A small audio captioner, trained from scratch.
Training: soap at rate 0.0018, 9300 steps, batches of 128.
Data: trained on synthesized solo parts of chorales (CocoChorales), 39062 training examples, 30.5 epochs.
Rows from block 2 of the audio encoder of a small audio captioner, named by matrix and row number. Rows with one number belong to one neuron. Each number is 128 + 32 x the weight over its row's rms, rounded and kept within 0 to 255. All counts start at 0. Numbers have three digits each.
After each neuron's rows are labels from the 100 clips, of 14976, where the neuron reaches its largest size: "peak on" is the class under the peak. Only what is clearly more common there than usual is listed. The data: synthesized solo parts of chorales (CocoChorales). In brackets: how many of the 100.
# gate: MLP gate (encoder.blocks.2.mlp.gate.weight, 320x160), inputs 80-159
# fc1: MLP up (encoder.blocks.2.mlp.fc1.weight, 320x160), inputs 80-159
# fc2: MLP down (encoder.blocks.2.mlp.fc2.weight, 160x320, transposed), outputs 80-159

gate.93:125151099135123132122167117167106145152135184152108115153154158150154129137109142167099091084172102140119080141141143134217141107103156122179089094126141136089179178098138131190155185177097137168135107137161045124134061135183189092161138108
fc1.93:143156088127122151112105123183108173096166115194114113156107159097093096152151139189118117146147094159167117110109164110195130050131123108081161134169115126174091203083138197115176166112138109124097119089142166164163139149109142100084169106
fc2.93:159131109089158147119101183149102099167129110099111172129085162144153100144088114098069191126173100087119125155100136146139130089146098150123088120130157146112182159125095132103185129081183072147140136197130101147137106186134183165139139172
peak on: F#3 (26); G#3 (26)

gate.304:161165139140054143093129086190194125112145116098134126144079155118159113142130199104129110151139109084121134075141153131176172181122143135073096143133118143098112164148086158129116154131116093113103108092118100142078108122104176146127164117
fc1.304:105120179153130104154153099095109146126101140095161141115175117088174136105128095142123111133104091176108095120102122091079138064163117124163110124155119082107122122105164166137153120165116197097107159118152117111115149122104121088064110092
fc2.304:104163113093141080139100171157177086131118100154103149135153106115075137180142088178087108111156151157138145154152204074135134122141110111148137178124147082169125107138116150121142186084141191108149094165146149223140101162151127148181098094
peak on: E5 (38)

gate.58:136135142118136131184099079138065102149114114138099121066141145152156150127110121139115170144178144160134192164173126114106091076139104170164215090117085148136152075153158113100113067077158160154104126078120120118096120147105150110139161111
fc1.58:098139107089145135110153157197156180142107116158101147190099126137132119102101083055103069149170147081170072100184069175138164108101109059123120174144134155133126138114119157095116157107175115130150132109156145128192141148137088093123151118
fc2.58:113097122118176111089047147135148144141111137132138081094144141137164145093098110120160148119152089103146052116157123142148097096192157171152119135141180105089076137121136109240135152077099146160165073072094176117143157091132154175127166124
peak on: D4 (58)

gate.134:127171127120124085111156119068145141116145171092135144117175117084120137122131086182074087189157129159121206097161121155153162153140066136100137074064108104121149194119130145124199084134132140112112176144108132122118129142111145152116166146
fc1.134:130117125104132127157155082157129127136110140111136124178180158107100127143111128065190067178154179126151128112123132125127142127094128146162178155143150109092112071089105123148072122060169171125146083126085117092170183150136122176100100171
fc2.134:144169124172086093095168140150123132127151138169132033138106127137117149145074159143128128119167209143079149142138129131077147149142121142151209149134177079132080124093155136117193129076189145101166085076130118092131170147166160207121151147
peak on: G4 (72)

gate.52:132099130151127107128121168124201084179079116196119131121078093134068108132106117120166104088060177113100124104150078160123137152160057132148139106137157096099122161068107195087178112154084161156120186137126094136141130143119167115133147080
fc1.52:090180104094190129153120084180116137069097081121097129098137151103107096120149221156157121126119143131154135166091158140127181125167091128126126172109112193133077133186110127108106079098129057174120151098143131166155173124079124099166080168
fc2.52:129111088079147116137124113121150180123130099127137153140163205137127168137102060150113127062180075169093128139072068121068105079081150112135097089161131080174157083116098148150052108146051118128106135182204106152139122091143113146110136124
peak on: G#3 (49)

gate.302:171146218117083130148142070152105132122138152148159197141104086132159107177155160099098068166147147126145139122174101131123201108168137168172173106177127161138154142151140123123131099108205089107214149116092157130150114191180097077152162158
fc1.302:158139150135120124175125128132138124087114090179137061214113093104148117119171122105196156083186103097167180143088087121097142125161106106113165166104093094143159092199097142168132062170106123109126148118148127093126100132094095163161126118
fc2.302:151146127125162161154141109081089172116201119108144103108161117170143144067134099122136145123134117081145107105099182091106102145110130077130132084154125166152056116144164160089122179198101076088118095149134099146132127152122126116101084099
peak on: G4 (33)

gate.262:099153055097133173133127062180110142147130133089132134086114114174193111150192152138107128150152134176178127119054163137105110109078096171118119142067118132109130110093062114161122110109135121131142087155102105193155130120177126100098152128
fc1.262:116142140177108155126114137085081154163186217117132137107146157114123182162159121161104145143101180108142146112128131100216117079128125076170153130150137123121154068161129156167122085136097053105122190092052124159156163082117134180127080077
fc2.262:125142104164138127156140182143115112153094121149097079099096134150129081099142146106088128093131114169058068114179133156134107155113130123104128153145146137136113132125181124143091143148199087178181105110079166230092105083119120146147167165
peak on: D4 (37)

gate.84:181085145144125107073092128113215141138079088153164144156117147102119062134110094138168129113106122148165114113127109139165158161150060125113120099177172129093111160132118081106142125082148115148096105107093134113200106162086092088186072165
fc1.84:181084136121107171078070121188200165127120117135101083113091122141091098094135147151085041115116135093146103080097158100178122140138138126097116132173168126098112099158104095128157177095123063160063092111134074125151090160107074127155077120
fc2.84:077128161112105115170156089096205216135122142110100187105151070112081095160155157126094172123096122205126136117120124096147088109127121070151054117136138148133127153163109156128114126139147130100079177172112143170076137153102123118171156061
peak on: G#3 (51); F#4 (31)

gate.26:149160188175129143105161069138127134124119142153106121149185181122113095140163180152100126122155188063070105116125171131152098144101141150091113119193147145079113117111114144099109172096151070150126164184083182126146169131131140171094166168
fc1.26:163117143111064106148186056090158135112109184167089149147153121118107151132131108133137103071128169135170127074133122157126145130118133132151101125102128136112143114134159146174087129134180143164123121093202166066113154082135165106074111159
fc2.26:139130076175102146193138177043128131086151109118098112148101136153154170102095134166136074171172085139126076107074140112128120144113166151120087075139128130131061094133091100180237125179183112123108139137135135166148173117113167142139152093
peak on: E5 (34)

gate.239:087210079093118136113090144158096158151116096125077125101162134092090170106119143108089075134118132136136141117166146044127097127160184154136068111214139137159107146075120113153123091142195065097142105152152115134079145115142109148123114109
fc1.239:117091092092078169100071117147109059027098115117081130103104163185175126145164121159129077103099131118128133108173113155112121180123136115097162215106115187132072071170115176093129151080080114079126180177112198130133090119126143142166142131
fc2.239:142094203131152136024115140099134160081124153093157155128134114148150159086086087130132065146131142158153107138096183159106177128101095067161115109156144164127084108129162160170100137108192137126113130086171051144115177158122194114125147143
peak on: G4 (31); D3 (29)

gate.258:087157159160105185160141137091127119152127133104080120182057136100120067119105111074079113140121145145078146139075149150102080172130124127054104124152163113121058087138086144134166128082111066158149171141117121135113136100174105148207173140
fc1.258:092183191113208116119192063147122152101119085131071111093126128108130094115146198116093133146124136115209107197104107102123157165121134123101134127072147130149136050114182134162114128138157135099165227113114134134136114108070099126162081166
fc2.258:089154096146127125154153104128136152149140130062071140110182118095152088130161128108115139169093108097114191081092124071082164120156071140086176189129147157095111067089146152119103134113124095166101113141098124088125133093100103082105127130
peak on: G#3 (47)

gate.286:068124171130145110145074145146198136061151090151074111159132130131094102134060155131156153100144098147134113062148146092094133163122093123150139077148053154127101102101144135159098145091145088099093153106165181174105186111135084094089170065
fc1.286:109123105121146117147159128153145117104115088170124123096115073099084140089154177133119107139082099142163085106059096136147157123105114143196136108118138159203090115103156163118155145138111167100156179134140118146126174201150084118086113164
fc2.286:155128152140173152097120107090172076121116140113196135125082131069043140140122131064123118147134128154162105101111150109148160124078106141038124127095105094178109113111132096121123057164156114129099149089102213083154153152118145152113131146
peak on: E5 (69)

gate.81:128114161145133126115122179131125161099140009173113179136183129150125154113128195080120148123161044132140106156162092084103092144131154107067152164112157135165143131136073107140125141125138179145124074131169100126097137181138136112152097144
fc1.81:125139099146146055161154154075122119183164086091168146121121147075124148154099189118134155178140069170135129105158151125173147061149166091084187078180117174134119133070166114056170125142129164075154106124103090104188136095129150142131200188
fc2.81:150130093128140178210120133133079134103088065115148155126103169160211138159143105107126124159133145063141172153115093128160197145132196117142182096136081141160165128122139037100162127133094096097166141149154122118135141094125158099076121191
peak on: F#3 (64)

gate.156:133111132179120149144133119162148088090155083165055150087138157143066114164076091141156119124151149091187074123105141102116083140106076126136155139137182125130087159169110102166139113075107087163106134104131146118167150095113089119154085172
fc1.156:060109107133176100119177143074111119093154110089153133167160170085141133131142178143169120112146137173116100072136157140125182103154112187116124090128099158132074121133158171120101117137153059107162162079080123131159115191112141108119131124
fc2.156:146110113164102148144153100165088076178167151116106154138132088099144145171171101103135096169087142136171092190179069127131076151123087168147075146119207100175090120142143103112169072141135092150160084135075196148129101134063148124159118108
peak on: F#3 (75)

gate.170:142131109102084149118097159144155117132053083120112069156124101151163184185078164085151112103087094127130105153108137152155140137149182081175092094160142167105124118184166140157118111119186111144110122131106083076159157102124085076092114149
fc1.170:127114089115133105176162163154210106133063109143181123158123127133155154140157091083118113148093153146074108123149147104091164095142143063093062141094094130069151119175127156122122093143175080111058105147113167141156109073092136152148115083
fc2.170:047097136071117151198103140126173177135045089119161102138183139157111121134135177046120139117086067127139108154172076109111140115114133119163133136207087104145141171162171139179186144119150127099067124153111144133121159097133157105150145171
peak on: G#3 (34); A5 (27)

gate.201:108137120158186096119119116127151150141157086153110125220201095069197121156140159125119135109149086147156166147036062113092116124108124132189135108085145133123142142121142114157097175146150073093113149155156110123120112082110112133164157136
fc1.201:118128114150163092135153113143177174084114100125100140218099102174112181152126126103102145123142109143130140095142042103092125101184161121141139120088109108136127135109156112100109131138114057094126149120175144091141108071138152128150135103
fc2.201:176166105116153140142161096169164078156155124112075179143131227120124116085126133182091144126130121127131122141134118075112134169100105140100072117074138109052130062138102041140175090126094130131157153096108162146114118161121148159091083111
peak on: F#3 (74)

gate.220:162122116123084161095144093095071137128095096141059142132167153146104120090093139101107083142110129091120135192051099173122120130132176148146169145150142124091117143074108101177148178134147152140041160149165192173133128137131069154199093132
fc1.220:107187130123157117176167080143153085130182145100147107119147158172064120145091113060113051135130094107118124105161173121140166044091143144184159155182105125123140112118162148124135087147149061121093191164195110125175126096078150163125122159
fc2.220:150143098118128111120147150134098147080093124125081139163128125187146161118134083150036081104116071139091138113120123126129160132116101104132155136132156087128153168155155182137146113143179071125136154118123154132163112105071208133093047063
peak on: D4 (70)

gate.7:125124141107095123108098134157141160132161131112099137112115100152104161099125065125133093135126147129152171126184167116153124092073119112164068119145078138107116164154078129132130110093105122091071110053115104191152084129133130113124120216
fc1.7:164132090139096136143155205110091151118122151102123126063134196092111139177177142128101128150128079081091136175086037111163081142110130126144127136059117133165138099106136123123102130135142128141117135179156122137156165093096053136110084106
fc2.7:194106166191165101168095142135165106166104101128163099104149115126160067104161150066210149195133133116090111090133096096184186176122148134138145091130111177116133185148111099139174170130171107156124140137117139067123124117172107129121121093
peak on: F#3 (39)

gate.290:153140132108127114092115104107178077115168084163120066172163172160169119135168055151149182101181124159093095103087193133120130151103084170070109150153145157133160122132156159170110138089090087146149109131110203118133144121186176177132099098
fc1.290:083101154194109036135142157099116110143117156108145095094093109108075098121127166125115148136134096082170147110173090156117083137093126107237138112105155133136150137152112123173081179135150194110172149153135119142188091164090119130123121114
fc2.290:150087137118167187093098123138125133099152140097114190123168120181074097110112134168104110113110165149087181143059115113103116101093118174153137117174089119122126139142170163090150156099089128158165137108105062137142177199174073028081100143
peak on: G4 (98)

gate.80:123123119154191100162163179142155186128095110135126127154084114095076171117124154084147096101163127167091148147138120118109176114107101167103066060112129097052126107126162087077150137164162175062187159115143119153139108133127174109122105133
fc1.80:150139070168104176105119041064081143125133129165101131070175141167101107180121184124192149127126082153092093117137121139127138090116088063103117125152129122157145209152113123151119178147114146164099090153139077153130085171098105142115131101
fc2.80:092124081093136133167152163092072127137081106109150100191133139071082116255137143108152102177092151078115102169123180113139137117108095165158137131145088139116163118188101106178115165092142167155198115212122145120131069093152143102128107126
peak on: F#3 (41); C4 (28)

gate.121:164089147135050114087096101101128156145140171168183091163101073115110054191148112121145129120151163132141132135121156122128131123163116167136128127148173156083148122183132157142110153147101132168151149173123149135229098170162090164192099112
fc1.121:153154144085102078086116063145130169093114147121148109093163146118111068133158109089093152088164168150187126157105088066143137132172099166171148126143158167117113160126106132099133071124126128141125084142121170151198100181126062205154119095
fc2.121:137134191154176094184159056083111122116142109203127087144140174131099083200136133129091131156152118125153148115064102103095101164174103111130130189090138115101134155143113157092155115147136079108096076168124116169122137126140165115148100124
peak on: G4 (27)

gate.114:126195144113099160191161106137096098112142192173094132137105135083109077134075125170137108134112165092144107167184064172173089081132143133151145113104162120169190155120097106075151158115097164156091075131149116131090107160205150118106076098
fc1.114:162195129148185128098088133085134092124061091143075144146075100113171197183143125088115161135154123101172124068085154113106164146098096103181118116128107127109129053112198091130104118141115140138152149154104141125104110115075122106143153153
fc2.114:074069118137171123185130142174121119157124158164127080163108103133147102111150069177172079134136178138153116067131119147144087142122200149122145101117135122112113045090091096115135074114130129164133175132145091155135098107169105154097152128
peak on: F#3 (45)