From a checkpoint of a small audio captioner.
Model: 10.5M parameters, log mel input, encoder norm layernorm, encoder layers 6, encoder width 160, decoder width 256, decoder activation geglu.
Training: soap at rate 0.0018, 9300 steps.
Data: trained on synthesized solo parts of chorales (CocoChorales), 39062 training examples.
Rows from block 2 of the text decoder, named by matrix and row number. Rows with one number belong to one attention dimension. Each number is 200 + 30 x the weight over its row's rms, rounded and kept within 0 to 999. All counts start at 0. After the name is the row's rms in percent of the matrix's.
# q: attention query (decoder.blocks.2.attn.q.weight, 256x256), inputs 0-85
# k: attention key (decoder.blocks.2.attn.k.weight, 256x256), inputs 0-85
q.51,093,204,219,199,220,160,178,220,181,231,196,175,220,203,168,185,248,237,217,159,195,202,238,195,189,177,148,219,191,182,190,196,162,184,190,207,222,189,205,206,247,202,225,217,206,189,208,229,227,216,172,207,240,202,209,208,146,243,142,177,223,238,215,181,168,166,176,219,176,195,171,175,212,210,180,203,213,234,188,194,253,189,169,250,204,260,225
q.52,085,168,245,231,188,215,196,183,174,158,195,176,210,214,174,156,221,242,221,145,142,193,260,201,209,184,260,218,176,247,230,202,240,208,208,178,242,148,216,156,214,234,179,245,217,211,142,187,221,222,220,239,215,162,212,223,203,187,273,202,250,210,241,196,171,212,219,221,166,221,188,238,161,192,181,211,257,197,138,169,117,202,243,187,193,177,221
q.53,095,255,253,208,236,180,209,185,159,165,221,166,212,265,224,174,148,210,160,146,229,187,204,182,260,203,236,159,202,220,189,197,189,215,150,202,155,243,202,190,227,157,179,224,145,192,193,213,163,170,222,225,175,190,196,165,195,199,190,227,140,238,199,195,175,225,200,191,235,191,196,245,176,198,225,237,212,264,236,177,190,191,180,196,164,171,222
q.54,093,186,162,175,263,178,163,208,213,218,195,168,205,198,126,155,185,215,146,157,207,183,242,184,202,225,167,213,174,168,221,178,236,188,232,208,203,203,191,179,229,194,182,212,201,184,217,163,200,206,211,171,233,219,159,178,188,164,222,168,229,162,229,221,151,160,253,248,225,164,214,241,210,160,146,237,260,234,203,193,146,197,167,191,234,183,187
q.55,088,141,158,164,243,178,184,181,206,183,164,207,175,236,204,162,229,179,210,161,169,234,224,179,226,237,192,236,175,182,233,197,214,178,199,176,188,207,166,188,206,139,186,184,230,226,199,223,221,234,168,222,189,223,169,136,146,206,210,127,169,189,164,192,205,193,196,187,218,237,182,198,245,195,218,163,208,171,178,192,215,178,245,288,193,200,191
q.56,097,191,188,163,161,156,205,209,217,241,264,202,194,214,211,182,155,199,103,168,169,139,196,196,206,221,185,199,184,218,201,232,215,167,192,173,221,215,205,195,151,217,200,201,194,208,176,212,209,233,173,183,209,210,174,223,154,234,227,234,202,213,219,236,266,159,193,234,252,198,214,237,254,169,205,182,212,187,197,209,155,182,142,216,218,245,189
q.57,100,199,192,213,177,126,236,199,163,175,202,270,191,220,233,190,223,140,229,246,209,197,202,148,151,190,212,234,195,248,213,247,176,209,172,201,192,183,187,229,179,209,209,179,195,242,216,220,240,213,218,179,198,228,176,166,193,198,213,141,139,203,195,223,235,205,217,224,227,198,171,226,201,212,163,215,226,226,174,141,170,216,224,217,213,209,217
q.58,100,174,186,249,164,233,252,192,206,287,165,190,224,216,230,128,185,209,222,180,186,228,181,171,194,156,213,248,225,232,216,233,188,192,163,226,217,198,212,213,210,192,190,180,269,195,212,144,244,208,183,159,190,185,171,200,149,181,177,271,178,241,209,202,207,168,168,192,160,200,227,200,195,208,228,114,180,173,218,218,165,175,217,145,163,180,205
k.51,087,200,196,191,182,197,201,171,193,191,133,155,243,180,163,269,196,208,192,240,170,249,200,168,189,200,237,240,234,191,203,214,196,229,217,248,198,197,187,190,227,213,152,134,197,150,233,178,222,230,245,212,196,185,211,237,213,177,171,167,210,231,202,189,163,152,181,171,280,225,209,257,205,221,195,227,133,186,168,223,240,245,177,170,200,256,202
k.52,086,213,177,130,175,225,213,187,227,178,182,161,189,234,161,198,199,151,202,225,217,189,170,188,205,228,196,164,223,155,228,185,222,237,165,203,220,216,179,248,224,135,175,167,205,213,265,182,218,191,139,199,189,160,289,185,166,201,269,227,188,240,214,255,183,229,181,198,211,177,175,250,150,214,174,190,185,207,173,184,200,225,171,203,183,236,245
k.53,094,193,211,162,183,227,199,201,177,202,215,224,196,168,220,184,210,155,180,176,241,215,191,207,202,208,216,236,230,231,195,184,255,218,153,206,161,195,197,199,185,238,218,185,219,262,168,182,261,179,218,242,143,193,200,192,193,190,199,122,155,186,213,277,235,160,230,244,201,167,235,195,236,208,181,166,190,160,201,216,196,233,159,178,218,219,165
k.54,094,244,237,209,211,213,241,212,163,245,245,157,145,202,130,161,200,246,182,167,108,191,182,204,191,204,220,163,203,218,190,207,219,196,180,162,194,176,239,177,274,207,174,208,152,233,228,167,187,223,153,201,245,149,232,204,212,221,190,176,242,183,200,135,194,214,219,198,162,190,216,168,221,183,219,169,204,171,170,213,216,206,183,193,205,233,193
k.55,104,276,186,271,118,192,189,173,211,246,223,167,134,251,169,195,190,202,206,165,175,159,233,195,191,192,230,148,128,133,168,247,185,194,156,188,179,211,270,163,232,172,207,183,198,164,221,206,145,197,182,195,177,129,204,265,177,207,177,220,218,185,195,198,190,191,211,215,161,161,212,205,229,187,219,230,238,218,144,192,174,186,181,168,254,145,200
k.56,101,228,245,146,177,201,184,207,309,159,236,195,238,185,202,250,180,199,259,234,203,181,196,190,191,216,180,208,186,224,224,185,181,217,197,174,209,184,126,198,163,161,169,244,169,213,268,228,147,174,190,192,218,218,241,181,302,216,174,186,220,246,158,155,234,198,226,200,166,188,176,158,200,185,204,230,145,198,186,136,191,162,182,180,209,160,171
k.57,106,213,216,222,227,255,141,228,243,226,274,201,185,207,223,171,244,223,176,201,228,214,202,232,210,200,202,110,140,192,161,196,147,191,222,194,165,222,217,233,189,188,206,213,183,188,196,209,172,168,204,189,175,178,253,194,177,215,175,239,219,157,177,171,227,152,180,193,162,170,168,129,228,201,188,245,192,198,235,189,244,188,240,177,203,210,194
k.58,094,208,175,214,200,199,157,227,209,191,212,156,227,143,199,234,220,207,184,227,230,216,203,202,249,169,227,224,226,208,158,170,172,199,121,160,245,236,247,192,217,191,185,184,215,222,183,223,177,236,150,187,148,173,176,172,175,198,222,219,236,177,209,186,215,232,206,153,207,207,179,201,221,180,204,172,215,211,183,163,228,178,187,187,239,200,163